Weights of a small image autoencoder.
Model: encoder norm rmsnorm, encoder activation squared_relu, encoder patch size [2, 2], encoder depths [6, 6].
Rows from block 11 of the encoder, named by matrix and row number. Rows with one number belong to one neuron. Each number is 128 + 32 x the weight over the matrix's rms, rounded and kept within 0 to 255. All counts start at 0. Numbers have three digits each.
# fc1: MLP up (encoder.blocks.11.mlp.fc1.weight, 512x128), inputs 0-31
# fc2: MLP down (encoder.blocks.11.mlp.fc2.weight, 128x512, transposed), outputs 0-31
fc1.294:162137124067184166061104147138160111072108121155092134143100163078116171146166161182161158132056
fc1.295:139175104113135127141177127162186139127182113143103146127160163071097187135119088104122135138127
fc1.296:160096162156116119157132154073101072131085135157084130106164107111174150139143122150123139056082
fc1.297:129095194125100126123160146137081150154173171135097159122120118150116132112111141166106126120120
fc1.298:154185102135105110096082154084092129118135133106160148175138199064130108139063098133141153151124
fc1.299:153112167119186136181180086111109171130088104157057145143090167102133148110097147207110097205095
fc1.300:134092138144126112143111157144122070109125113092123108146178150133125134126113147148097109109102
fc1.301:072160122101121089128119100157124127159117046159148116125168110084151086109123122161133153111201
fc1.302:174130136149131110115128157131146140163132146153106121128112124120131067120124102124137126161163
fc1.303:107112119102083098093159102181114132162190092119127122082196124134111177121097078160154140105071
fc1.304:140133147166138114110109126082155095108151096142178130180124126080120154186097108153135133118145
fc1.305:130140129131119113124113125146144117114127125121128145129140119144134131137143123134122147131141
fc1.306:141144128088114120114108152097147125152101099119090174118131133131082153130144161172152103104146
fc1.307:177134151167140103091121093120161129121101128142116153149167138122115085120096097107124114154170
fc1.308:118165191147132106105097137153128151099147113173115100079121129148153098153148149131135089121161
fc1.309:057134101130127158100177100149155119118157117093101144121122119120125125140134105103148124157103
fc1.310:147153112143120153130058175110159168142134129153106159123130157159132105137105154148113132104147
fc1.311:078124130093163140144119168129077141035110159145115153118096113125110162090105139159108187018129
fc1.312:139166183095124137158111127087100101118134166120134129145151157145167120148111092148074144158099
fc1.313:119144127145134126135109163122144157124090137134152108103126122128116133115114115105129114121119
fc1.314:064146170123141137197172149187079048170175050172079125170099157186151168069179068161077123078122
fc1.315:141167131117124130086179099181131175081146106172131129119089154167110147079106096109107125138150
fc1.316:103112103145173106148153170159141169139159091160110106113121164062105130138179097088115114117162
fc1.317:109181104117129111178100133146075159124137180113133099157111198096131169125153045126104132150119
fc1.318:164184139165065169142160086153134089094156119162094162143104100073080101143108079128177146075113
fc1.319:122130077109104115124128143115172173149134093116084154137120103143113130137188159152163149139090
fc1.320:105164132107151122127109160150176138070178104153112150076101101163139121139127173176103165089144
fc1.321:106146135117127131152107082110097111126145161143119138181082137146087085091121140144164146109141
fc1.322:169109109107140135139147111095094213058070156141125114139159126153088136164153126109156141085074
fc1.323:051052137188151103166120140114019135131113095117255111132073178076148027051137081098097189155161
fc1.324:095197114057124151143076086095112126125137144148139085155110180121076151093103126092114083135121
fc1.325:137127168139126155099170140152134133112089092085173114170067151132146130058148172131178139075084
fc1.326:155157112156175113174151164126085120170150153097115131130120181150150055093127117146144164144108
fc1.327:098110164176113136093118125119146140128081096156169116162141097133113154099116166126126090106105
fc1.328:153105140160184162115126122130108159171166129104125127092101132141130161143124155179191101126156
fc1.329:183069121122145134162115185116109152140186093133123149148101120186162078088158190100093199135083
fc1.330:144129128135175117119111126182105180151116037110118149177161132116114137155121132091153138143133
fc1.331:163144127163130154133131176152149127071132152096140162137101091198121186151098109134164081126096
fc1.332:153141119095107108104128110136126133132127123111086089138143126119146159127169130146129129129147
fc1.333:143131102143144119111100148151110156111165163141164133136137130113105143160139098098123116116099
fc1.334:103095122095133101106117065091099130126137115159099085104072166138125116146131021096158175144155
fc1.335:122183140091172158117168082132162065086101091094142182086087101123054181115101164132122148196096
fc1.336:148112093140057143147154229049141189172132120139162105153182111165086136138116122082102092110063
fc1.337:122155104170067086044035204190207000081155140098101120119119130129186144149088139132196135128175
fc1.338:160161117156134096090125160176138105124123142128112134122159132072144102105140119108126134126170
fc1.339:120169140107134099094112077151123120156162175125183124123151096130172147138093092158168152139138
fc1.340:176179142181100096140140123101172102130153167157127130122126181116137103145096084193169120189153
fc1.341:092146169187163097165191167084120171109151128177166034169148150150143063124106078121128189085128
fc1.342:132143163105155157114114129108142119137130116157113139126075086078146101134138153135156124100149
fc1.343:117081187138219204094166147136249132073205139144058109058158149137080126064122136079117130076146
fc1.344:142156135123136084149141132112146105108107096153124105107141134117147114110130102143135118139149
fc1.345:128094107133100139130088123113110099118110110188114113117088138120092119132165117072103121156131
fc1.346:120158097139092104124136135156136104147083114141119112125135140096101136152161078122076113121090
fc1.347:115156123146079117121157191146128149070049157121129067170127173136163037135107140125154104097113
fc1.348:126185131133126129095176090172141127115141091111089140141098150137135119146129121099108105178146
fc1.349:102123103183137155096124144141146129171138109105179152169077142066068157100147101103167126104119
fc1.350:147120139108120069113085106166136161073088075132143059135093123188170166158062090047155106104138
fc1.351:169133076092142146135123125093150176095175145142105176132096125154088126092135130098141093129134
fc1.352:127201192182190161126138130113088112086071102078145163134050212163145120098164102106087126152105
fc1.353:129095160090113132143123095128088110079046124149168121131080136177141112071184157122145156174067
fc1.354:097111161087140132149200171168141092151150061104100147132197170128123235107141149161162138137108
fc1.355:163164050144154099070189091058173152064147118113135122147065116150109156211138087140245157116163
fc1.356:171096097165191133135180147131129069097145058163161137154178112082115194145158075151141163202037
fc1.357:196103154136117106083088097094173090152119172192211138113122151158182186085132091255168207092092
fc1.358:156146141154136126103170121122123154121137119135144097117084142122133072116130112069131129117142
fc1.359:148179143168096166111130113130107131100185164104157155133119070125058072172133094115112221076135
fc1.360:110161117113127117135129115150143078123130108136150158145146111127149119160163086154142175117128
fc1.361:136104119124100130165170115110139135128147073161083097118130132079143131142117085095062130144123
fc1.362:108194140100149148128089098144074167095155133105096177158128156131114111160101172164143101101129
fc1.363:138155104117095141103112173090102195138188142181156102119179148109070125136135161141082131153114
fc1.364:117143147156141072135129109129127134167137167121163163105125151145115154128099172186169118138104
fc1.365:106159095118090089180191139122105099114141128098125153166110100132044119157073133128155141123122
fc1.366:094187124108116155128106087111085086129126137119081115132080110127136060113114132117140118139096
fc1.367:141114151119153133139138115118081121136132172121143129135111165124091100142117144122118118145064
fc1.368:214096110124224185133147104092112102104132081136123118236231220149078101045211130155227136055095
fc1.369:109132123152134086151228135065106133127117171090124152137106128122154099124088063172160129168219
fc1.370:126158139122149116133137112140114135108116118120129097140095171113115112118092133112116123146123
fc1.371:173127137165139143134145141137137114101108081159116110132110159174172126085163009053106144221119
fc1.372:135172145133122148135102142095127129137120142109148105194169153142184169081117143116082132115112
fc1.373:151140112131113170120105132144129135112117163153143069153106145163146104136116031153162145170139
fc1.374:127146096156135071135118139142094145129133134130140113111142108112109163119128107115129117120130
fc1.375:128127174095192201164144130160091139253163177116064106118206191158190142098085173105146118155084
fc1.376:140153138116128082148213065142149199112101154114089132127082132032119128155128073115128152121110
fc1.377:117129104123200150123118114158140148112132147068145132129168121126144138110143147223153149071041
fc1.378:120114157182157087130112191110116097117101116141165135151096141133148117155088113146148124143180
fc1.379:129104071189131148056185062043088098050054046200088160205157043003087094136176125163127189098217
fc1.380:121135170164143097105089123147136131134152167136125123098100138131117134130096161107159115080135
fc1.381:092168159119120128127163124129139132103106172145143128125124105110138144094198099153161128135075
fc1.382:157174091144149120134110171107138114128103102081147136119106115174153087078098132092116154135126
fc1.383:063149138029098168124192147128177192087143172123082005191091216080212067083183094044127176191092
fc1.384:101179107134161059091131156197127130104140112115107047147114158132147129148128084080163104127149
fc1.385:167134182173162191122070164145120102088106170104145129157140181178078167122125182145103107088074
fc1.386:149106137144088135122139158144119138112155074179149159128112129163131155121117093071084143093134
fc1.387:115069093171117130183162143104151184102113159087156113144141149186164176120141127127100159109125
fc1.388:103116111120095192090187112103154107187136105123130156174137112166115141140134109125145143114154
fc1.389:101130155135162121095086129153157087158102125144116147093110104156154113110096140108180134095132
fc1.390:081113176131108107177122191172135141080147149145110122121139128154117060084134122184196128150177
fc1.391:112164092086063105124161099124116115122103060093123127121126075073121138153135071174172146145126
fc1.392:123181138093125171169135136063142124121128102126142202104150081139104098159137190163124085187111
fc1.393:159140099116129101111143145135134107093139133173143172169148114128125065152101092146168147150153
fc1.394:164132111111195169195157090108075083141123124081110081105159109109155140079122150132167170130131
fc1.395:170134137171109088101081135127114089133129143107137102184160160122133143132123095156125112096088
fc1.396:057122150079123112157144101131106131132084129119134083161117109116137153109067214138171115117095
fc1.397:036136168163100143138132191143091141141131082111134125158109135091209091173133078139130118096098
fc1.398:104060133144128143171140101160170119110123091111091120164162141131114173142169130112138121126094
fc1.399:146135089133109124152124140080182052125135103148156125134098136166079143149107114159145113152165
fc1.400:187108085177153177158103086097124187133147119113085156128165125141136195151147081154128107109151
fc1.401:096143065067145086157175107152147173117121110103156123137156174082075130121171170129110161090093
fc1.402:145121217119099146172154124104129177125128124088148106176172121172159095100128120122095093138075
fc1.403:147122144090134108138136147141128162156135114122213119114109138132113100118137097101119167167121
fc1.404:126127157106139154149154088145135080181178115108157183138142108130174117153080132189132102108127
fc1.405:159094159143120190154113160148148153079149136137116099139118134114048094153104131070117131095114
fc1.406:110157050166099116154169107106135097131140158152138104152177119137143127138115140092142153123128
fc1.407:105159166115147084113136147171121145109096140142117101117117147163130106155138098134096144106137
fc1.408:093095179100085165165125162093127166136166085150157124156138113120149159141066161160128098125110
fc1.409:092145171133108134116094117099173096193121089151125091171119126140066155132122193141150149080175
fc1.410:149137132116063172112150144128123181090076172164119114107166176130054120179176146109094061088060
fc1.411:128157127098138123122133132230084164113145147180096095080109108111176132177146151137130170159174
fc1.412:124131137110124076124197123108117160142098108129139129156126106087108137074153101120111141095125
fc1.413:092074138083140120125102073156095147121105114137106116079137073216139136083122148140046108102124
fc1.414:115142146101185117155126113160133158134133121065088154201167153071135107097175211103157116141145
fc1.415:138109113112141132144121172105103131149138111175137115086131114122132156142111146140130146104123
fc1.416:158130115195115075165172131099160084124101145112073170118190084147145059111145113127157111150144
fc1.417:181135154097123142135038114135111105162160087083168151176112166111099139234113121180152123141112
fc1.418:141076150121150138153124143190133082092115156147101166113166122167154188156089081162156139117142
fc1.419:092119131143199092129011120164148071083128177168160038115175153200200146104114218091079126108181
fc1.420:149216101132152136067091087120171118083134165208073142160122099112173145137116092076199130126123
fc1.421:141095143159090119132157179092116123161172174117154101145134131140125149127115098124097131087122
fc1.422:125174166037090107094157123116116120180089159196115120117131107109144142101182182146071191149101
fc1.423:140146164146124110117135129152139109136127147171158171135137112112121134147127116101157147171177
fc1.424:131141128082120108130145144108113149111098131120141111142134142154115128123120132127138127144152
fc1.425:163162092162061150077080094148162190101161151103117138081099134107158098150180135133167133103102
fc1.426:137114122083110159148105115104102119137075183163127102150165141186099108130131145105129108138088
fc1.427:144143123178098116109098184076144076168154141118140123162136135093117152138117123123117115131113
fc1.428:084167132130156065160151072177072125127079186112132113112062198162149096058141200139167118121164
fc1.429:091114143143140172128144112123168162094078153096140119164126136072090101133166140092101142084116
fc1.430:157061112100134115154144093169153118137113119087125104160122117079124155103191164153140087107152
fc1.431:125190174166176144182160194015146147091116164142097124106142132180131053152131061123157168126155
fc1.432:093161165193178142156108168145150085123121150181081188116079168131114091160142107098162122142124
fc1.433:121134116102106126114123140123101141150092127133116132130133121119121126145149123112121144130124
fc1.434:129163141077105093134072145118116107071098183109144131123087092164118101150162188132127102111097
fc1.435:086219118114126172102116107088112111213070042137144140138106120102170100129126176172123133123153
fc1.436:136142118164202122100103111133149132148137139136107119156101106070097105172153094077157148120097
fc1.437:133142094088121114126123176086151126140147109143138118153113138102101107111141117109103128128128
fc1.438:154145122106218108108206129114129179173189132145117105149123134099111118077127088093157120092108
fc1.439:137130131143128098121141109161150126108121128157095134120115111143126156120135112111124117096131
fc1.440:107181094123077095123162150145122131132158102184148098094122052074128135125124129124105161173105
fc1.441:094193107119137153091155101118131134140130115143127115130102123104149133139120114113138114131067
fc1.442:118072115161144149111087108107152082131117149154120112138133138139166149118143126146157116093140
fc1.443:177117137129162087085127103100126148111132160160139125108096150140136138108121104134130152175176
fc1.444:195109109160156144131166128082159153115105133071172095133101152153106134129122124121151111194103
fc1.445:172175125108112110082132161135125142102099140176141114122102163141153154113125149134130143158125
fc1.446:149224111147147066135125154098132143148216159167099116127066165134196144090133061116126158112208
fc1.447:158109102131146116138146122129170145136114136125140170159112109126167120144090091119129155114149
fc1.448:113163110130094167118078184129136118069094132188120115154185134090113078156132099075082118166133
fc1.449:133140109150158130103072144155134148118198130151123153130101134055090099204092138123133138130122
fc1.450:122102093148139198086116098117138133103115119123121153139097153064108130154138127085125180118106
fc1.451:171095139138098095123140129129126081108140124205052040113086112152141149130090050075106159067141
fc1.452:157196140105168205150140090056169154136072140073071123103122090128120121202204206084130124117095
fc1.453:093165123122108115107069201096147128125166118133101119099178079145108134112089128124101126134139
fc1.454:074085144168164219174163144089157124127162078130116170158181138149141165116175126094084044131086
fc1.455:082086148177098099170101064169106069098133100177165162135076124118145056075068065066125166155182
fc1.456:189134126120111114139134151164127130141141113140107134113162142116146128141153121120140139166096
fc1.457:162125091122131148079139106131155120156143138073135135120081146131150160184110059136091130108169
fc1.458:121136134090167184154120086119121102137114120134075137101122127160154126099136107078133057130157
fc1.459:106118121138132117126188109122076093128132112145136137119144056100138112121153176165087137105130
fc1.460:082186121106069160119132162134121155104104125137167112110145104093114114111131108178144126121120
fc1.461:159109098099139080135155150076168083142113161091141156130130203085116075103089097132155189126157
fc1.462:131136098142114112122138123143119123103126128104117108141104146118123117117144140140125151104168
fc1.463:089151142121133052157097175122151103147149089168137143137127102094152116149118096176147120110183
fc1.464:140155159162131120104098162170135160131098154136168134112103174141188150075156108104101147108111
fc2.294:123092095129133127119159127128120148081109130084152122084184120149168099113138089095143130128154
fc2.295:148098119109097110107110150095117125134100147125115121135119132164131129152141125123151118156128
fc2.296:095141118137132130110133109114113090134125147108120113120103123164137129132122103141120112130146
fc2.297:142169135147121099151111074170131139123132137125102095104121116153111135116125134121152127167170
fc2.298:163019179194237145211156096200085169141087185088124090032125071236061179134123255141022076073216
fc2.299:134178120137133126094125166138123148096133130151164128087130123124150143074166116126104151103137
fc2.300:144165130130111127101144083071094154170083114121096174156115110077159085158111109123236120139154
fc2.301:135161113121113149102182097137135115110131141132104164122134112154099127155146139119091127140102
fc2.302:109115120134126138134125116134142123118128123128142133154108128134116139145155110119144144089142
fc2.303:120177148140174126214074161073131101141060185048125133130087166112127076181116222110184080168189
fc2.304:113155122064087128168161125132110145152168152130119100124124129153132096115131146145143123128115
fc2.305:123140133113129145133120132124117119118143135115131123110115122117149125123111131141128121128121
fc2.306:109114147130128120150133113109107104129117135157128128146104137139148116121131095100140132101128
fc2.307:137133123130128114121119133106111117119130137111126136119139116134120120129127111124125129124142
fc2.308:134134105152146111140184146132133120124099129138105137128113112131118128113144109108118127162144
fc2.309:166126151164139107186122199080060114159152128147125097133148091119077118154115146148146087126158
fc2.310:061110142115194129144175064176153067123154131135095118146151132101075181155191075107159128143118
fc2.311:160183112165106091067155071148184101183133156132141119102103184155165136130100115099121052223167
fc2.312:107134100170196191126140135164144116136067148112128122125091106117111080102116181076239076110098
fc2.313:140108114124124129122127139124122118142130140139134138131116134144129129130117131121135127139136
fc2.314:184127082113155154066115098095178149118084130054114145099147114079101123152088161036213096215058
fc2.315:145145075115155096139126130084132125103110184122173150146101097096125078117149153125110144132144
fc2.316:134108140125136120092126139102161108118111137107143099120125105127150161151154136150126147141125
fc2.317:143109134151123152113127122119113149119130136142137139111131152124111131105112152098122125138127
fc2.318:108100145099159123116165149106156126140104102119131136132120121164126155067170183139089114145158
fc2.319:082201159112145133121161153162100111128114143132118096151135120172128141091144102159165122108128
fc2.320:121179143150107171117067101152071102201085126094094129206153151129167143108122166169164093173075
fc2.321:165173108130149076066149125117157146081084083086184088100184162090209172175131159140114125136172
fc2.322:072138116116106090113172158099173118118140111142126152099146116140127111092142117140151183137107
fc2.323:115143113117116130140128103112171135118147129165126109110179090138114135145124177141134075122114
fc2.324:168094134185068137135154164070120099111122128145137159119156114161138096123118086096161171174132
fc2.325:106164095116149086135180087136156161104148145165110108130154109105122121175086137133121085152170
fc2.326:098139201090095150096120097089151118094175117189145183154114090097084171177079135076101098120114
fc2.327:103148053089120124174185103137124158142160137094143130090112139118181101173138084123102153110128
fc2.328:104201095106097111161150136159129146088088099153138111130155142144116115123161095109081127098111
fc2.329:117142170123143166129122104180106049106113145084086141132167142070101157189102059149105044115143
fc2.330:152147115117087113096148117120133124122137163141125095070103122139157131112145113133174100119116
fc2.331:104126099122116079069111117127146135127126104169125120096152137166130114155165193132107167119147
fc2.332:124128130135121124127112134138125138106119121131128129128114135125132124134126129122117136130136
fc2.333:163155104110144201150078072102208106100066095140112077090121072141235157119087191083119133154255
fc2.334:111125126103097114118159114147089137115127144136170157123131102103137095087122119092130124076129
fc2.335:116155126123132121115080173067158139141099185136133102126090101134174106062127109119097109134139
fc2.336:129135119151116092173129101184107104085134128066121093126108160071183098122118132150104106151166
fc2.337:128145107154119138132112116135110102124103127134106108125120110147101143147139137159133131099121
fc2.338:113114129136131122105132151120136125123124131124117126134126116130132135125121139114133143119134
fc2.339:162092098128129101090118121139162121138117139148121157150145178141122130103151121167135113076151
fc2.340:136144147122122121134138114127135113135129118129125123133136129130123134133131135123116126109116
fc2.341:130112109147124142138125103135172143148134098137113187113087103112118146136176198167094111147145
fc2.342:153105066154098091160162141115123155092101135111141127126115147159137123064124117125096135106120
fc2.343:111140105108081118147123112103128147168163126144119142128154154151100149110109153132106137132145
fc2.344:134111120129144128135122138136143143130127133134143146113126129125118124126113144116149136135123
fc2.345:093129099157146078115145158119107124109135106099106111058116099116132127181119098135130102121193
fc2.346:131124138112127118133128150140138142141130125148147127122123130138145135130107116129142130145128
fc2.347:150098145135125127129161125124122085136126141140137126114129126130139134096117084123126151117167
fc2.348:161152107112125143171103133082122079085152152111136120089128103168134158126097077161193134098130
fc2.349:151140115076119105117101108135180227151127131150127145116164121136179164125148211203102165139144
fc2.350:178114127123125145141185111150142095145167118145094140145121125123162112108153168110153121129138
fc2.351:136201158101130132153125090113172112114076132149182082168133115113170132138091153115131167146098
fc2.352:201094054152071065134149127107180139207137190146117186183168053053136095118113149106136128153148
fc2.353:145152065164169180070108143037164100208145142052136158117140079088112179184148046094075126090226
fc2.354:165174131179085170147152046103044120135097166066165187122053142143144118102115019055106085135111
fc2.355:161141133132104143059115146133129106102106151139143140128144138107121104126133132084136156129126
fc2.356:114137188158065126131144144095171137130055189115094150124123209166113112080126170140156116078244
fc2.357:130144155184121156091139169107161060107088077102110124136180053140041107191085112093131048163182
fc2.358:120096108114145141119109111150085152133124134109124117130131117105132129132127074090135116134140
fc2.359:117127119108153088108129175101142150119083103177117133119131155073126152144135133092114085168151
fc2.360:157144107139132158115159121125154152093112178079129144172119122143115125127113107100158106094149
fc2.361:134155121177115121070131125138146098158088184116111146126140160181120131208091104125178102148175
fc2.362:146074125133088132117097175111144164123113126110151081098109140164109124104196098056113212177096
fc2.363:108069217131177180176048132119132081067101095097097234171132095120190137151127219118163169107209
fc2.364:143110077091126149087010227182122076135100087122076028218050064107104093255238000117078128092091
fc2.365:179105121148140255076000031097177099148146098160144000153166186113221154081132181078129113087101
fc2.366:188145152144119108156141174118163170131125171156173192193110200110101125069099160188087151149140
fc2.367:114025000109197156214108209211038139088054029146075060116107038255135147198223133137214136174228
fc2.368:122125156123131131134112148095121158088100147147123130114130118100160141111112097112171143146140
fc2.369:114120124158133139056081126167146160078075117123133121113131197143145143145112146132136165090076
fc2.370:112000045080100113116179173172141096066122103136031255149229092101097136089189056191195067099106
fc2.371:104155133110118104116140185120137116100151125118125099075101106114129115110114177138125140129126
fc2.372:169104201137169054123140092117152093132103131130111176087133191130114100168096105124169118148167
fc2.373:129141132102095094109173118066190120133133103136126205104136102142156119128138124104112145116139
fc2.374:138132128121132117137125127127134138125119129122113128128128136155117124126131120129114139135121
fc2.375:125110122168093090159125148132144130090072168130149078117093173196134184080122197190094120072170
fc2.376:120158131125087120105150134113120087129108116174163120138186131081188125108101140159121102149133
fc2.377:119131102130139145130183110100158135143158090173126184132155161124098122042121172142134132129158
fc2.378:138182078082079125086182084130136136135124104110072129072095107121142087155134057089145110109090
fc2.379:143151134100108134183124158164141132169174133124115154123125116111127108136128089120132148153168
fc2.380:164088188039160187167145148128179118170058169158106189176183221084127122082192176126204120228160
fc2.381:190137106116144069087126151161055108182097106195138127146125094234061147105111111154106083137173
fc2.382:081130152118170171104084160155127101106155114119101096104129135102141146133184166178145103100135
fc2.383:152142127171118101134127125140106154151114110106142178119112063092090134120135131122144133135117
fc2.384:170111140146116117171129109164113115132109143101123178124112134150137092097166146126134130119145
fc2.385:116114044092117118132190093032140113155111131121112150128146132119159120153114139122165114135144
fc2.386:089163115139141152115133104109115128126096147144125085100170117078162119132152113118138107170190
fc2.387:146137125153159134089109128127139136141123121117151163133137150128145119147135141144121108172119
fc2.388:123095037155119109255041184175056128170136140089078140227134152062191183150160142095113141090105
fc2.389:135167016122159119092162136088114135115155127114094094146148113112070122074177080169153177160085
fc2.390:185139125138105156163107116118145170109112119112146143167130114127125124133115115166138106104136
fc2.391:145109146118102180219128157110171125169145145164106132112099046134119091110161195115085151134092
fc2.392:140115127116126084092156180149113181141111125169144082146077156121103097084111108108125215098122
fc2.393:134156138124121107110138128129112092140119104132109126091119089166110143107129137118119111140135
fc2.394:103184171130052145127156174104154153146154162130167110108135117153120142127097120143130092112121
fc2.395:071113152138143212068191134144128135111101134113130137098164085126194112116067063142119073135182
fc2.396:212167000189146095168121166114187051140135177123106063124123255120076079164226031160134033157225
fc2.397:167145118071178088152119080156135098168149183136109130142146157132087156088084190211174135083190
fc2.398:190183052113093123127121116222081208184134137110167084064082095102122043053129172102126146142155
fc2.399:132169162071113147092174143095097119129150144129108133124171129100117096145082087074088131130111
fc2.400:105142136107123142131130117080117113119112115102138129082108102164143115151169053161068156124146
fc2.401:131161120116099172139119143104120148104133162130168106135171074157196160154107131190171106135119
fc2.402:094122111149165154103090107175141111100070166151081139094125105185108146120116154128195174076145
fc2.403:139159179113077166129157131132093136143112121144138097091078126149150110086159180141175136135093
fc2.404:123197147157149134119128209129140116058111104137063104104091121156091102133144059063132158160122
fc2.405:063216117090130028124196121127157098168139120134130156176140093133247148121040162255160086106138
fc2.406:124119140138143159120126120147117147116156121103101126105122140135109143098120113135118137121120
fc2.407:132122078178114066156122144105157141153094121088101141137199096141146151147057165113163147116149
fc2.408:159133039172141052107133080210146101109115156123123090137124126125125143124140072072147138138182
fc2.409:184188088128096095158181189125138105136143117094163164090109116115132107132145063170122135196152
fc2.410:144128167125125125108091135143111133174130130111159155127118121125132121110111153138147145133093
fc2.411:134177109097080151129161152069136097124127176149142122138125124102084101111124121121160086110101
fc2.412:118103136121136152139115136130135120141142118138117130117106131141148146162139124122142131118137
fc2.413:161161102156131122175143189130143126126131126127103147180119167037102114223161077092211112129140
fc2.414:106169131113116074139108119201102147130154130129142096065106158195120160143102145198090117106128
fc2.415:140168156147121075127120065116142154105128171169126170127094171124142113106085121095127134167142
fc2.416:117152104104122131118113134123116139137145129088151086119148170121163175142111115176135147094151
fc2.417:097138092225174086121214138123102098098089159157069064069144091118175157068152087069080111120169
fc2.418:132175128108094077078151119123133130169133153118139145130139124106106102102100098142150128147152
fc2.419:142125092142109126101119115135112130117119135089129123095161137118126134145104088132148110089138
fc2.420:150137128129135152175145115096155118138122135111139155134135109115102142138137130140156111138111
fc2.421:145149072148162136117129079165141129133115159165119133193093164077078164074165149148126154156113
fc2.422:104105135142163142186108113128144136097095166113110092141153114149167107115098164137165084092169
fc2.423:106128136140119138136112135132134146129140119137138148136135128132143125122140122137134127131120
fc2.424:141126142113114135134112114151130134145127117124139164104096139116117110133127109153112138130115
fc2.425:131079151136127155113178116154137119134087082146120119125148097149141115120145106133151129141144
fc2.426:143078149165142179151149118117147137083177057089182165131067116141149124130147107194137143091185
fc2.427:118181126124098143120104136139130106139119141154127101106136111112174146090135096210143129124144
fc2.428:124097185105073174159149139091180141096130131144134104121135064088139131171128089117057149163114
fc2.429:120112158127149127145133099151138140140117108167125092136122108159103141114167110143137128143144
fc2.430:121150128152155174116133129120128037129122108122081163133124159134134101168029030075125174142145
fc2.431:103132145129070083117130113177146112152101109094139141132096136120140176101129095123118095141120
fc2.432:239121171047131135114199074242067113181232119060088032217131245107226243135057203192160184108174
fc2.433:114138123110140113140133134132133110143139124121145119117126116138145128112110129145145122136153
fc2.434:111071136113116156129109133103148140152138099160098072156132166099132152184148117109137118086136
fc2.435:102143157145164111103105166181158136108170145109129127144156087157140121145110177138116142107067
fc2.436:129053058041089144215140141179092122132162082155190175153096069115185140219113107103027104223180
fc2.437:136071188113140166129109090086000150224109125075106093063133071078145197255000140036061148068118
fc2.438:119149129128104121110127132171117126090076100117182149104150138172178139124163201162107130154121
fc2.439:137146134127124133125117149123130134118123137134134127142120144120124110138112106128134150127130
fc2.440:176072177123159106154067116165147072095088131131193116099143220141007128191135243064060065145161
fc2.441:174061096132150112147164156147112126131111135118128194135121110110125130101145146110102158159126
fc2.442:115138122136121102108155118182095136153119123183106144183135150131104108071143166166154133117138
fc2.443:133136112146113151105127119113144137110125148126137128127156103135140135136104110098148137120167
fc2.444:106152143135116127110140144131093124087125116163108157165164117094108138101157129147150106085117
fc2.445:119118160145095143104115134141121091149160139116105149090154106089131103186105007060132122142145
fc2.446:157127135129122156131146106104142158135108111108138136098151127132137143132133140154101146137109
fc2.447:114126127119114113124129114133130104140129119129129112092117120122126117140121126118119141112136
fc2.448:143084146153118120109155097079122112181143151114116182146158150144078153110095199135185099142101
fc2.449:066149089121161062231173127091151071088102138117115039052207100188216212022183093137077187114166
fc2.450:177158140140114087123071186169112107142158146160128067080188124171125162155096113205120099113109
fc2.451:134151080108115120104145157180119133075101138118185112130133115119122114130148170155077152108163
fc2.452:078092071115131112120120109128127140122108132157123113103126102184151151117113081148096162118186
fc2.453:079128128122095162160251112124087110174104115118088115192138119095084116092114148166131113087174
fc2.454:207181090109059041030178128137100127159081158151134112128039141099119084074101138141155187146170
fc2.455:136148116133107141149139199080184134129101181132099093123098087132129116184154192160104148089147
fc2.456:140146119135130123131114114144126140121123125128143135124128143136142137115124130141124122127108
fc2.457:141089126130135132127134127123121122149146101134093158124116119107137164120144122160096143120133
fc2.458:177136090142103076035091206099098128079144127190176147080081179075106099232139101164108255161141
fc2.459:119143098131125126124129129102191129110111130117118106135171121158158162136112090094165118149124
fc2.460:150092134103142139113211111098145129103144145134113123131093137091165113090123144154162117131133
fc2.461:103127154139144137167095056178103145148141171142107116142160102114151169124127140167097095116123
fc2.462:121120129121133125129139125123117137137122137141124117137133115134133140126129152126119140136114
fc2.463:162152137096121161116137117112140121093150119116130105108132126119121133145129107117140135113123
fc2.464:163157129093130102094118104081078074116076142143137136113142069181064075083113079128134102195148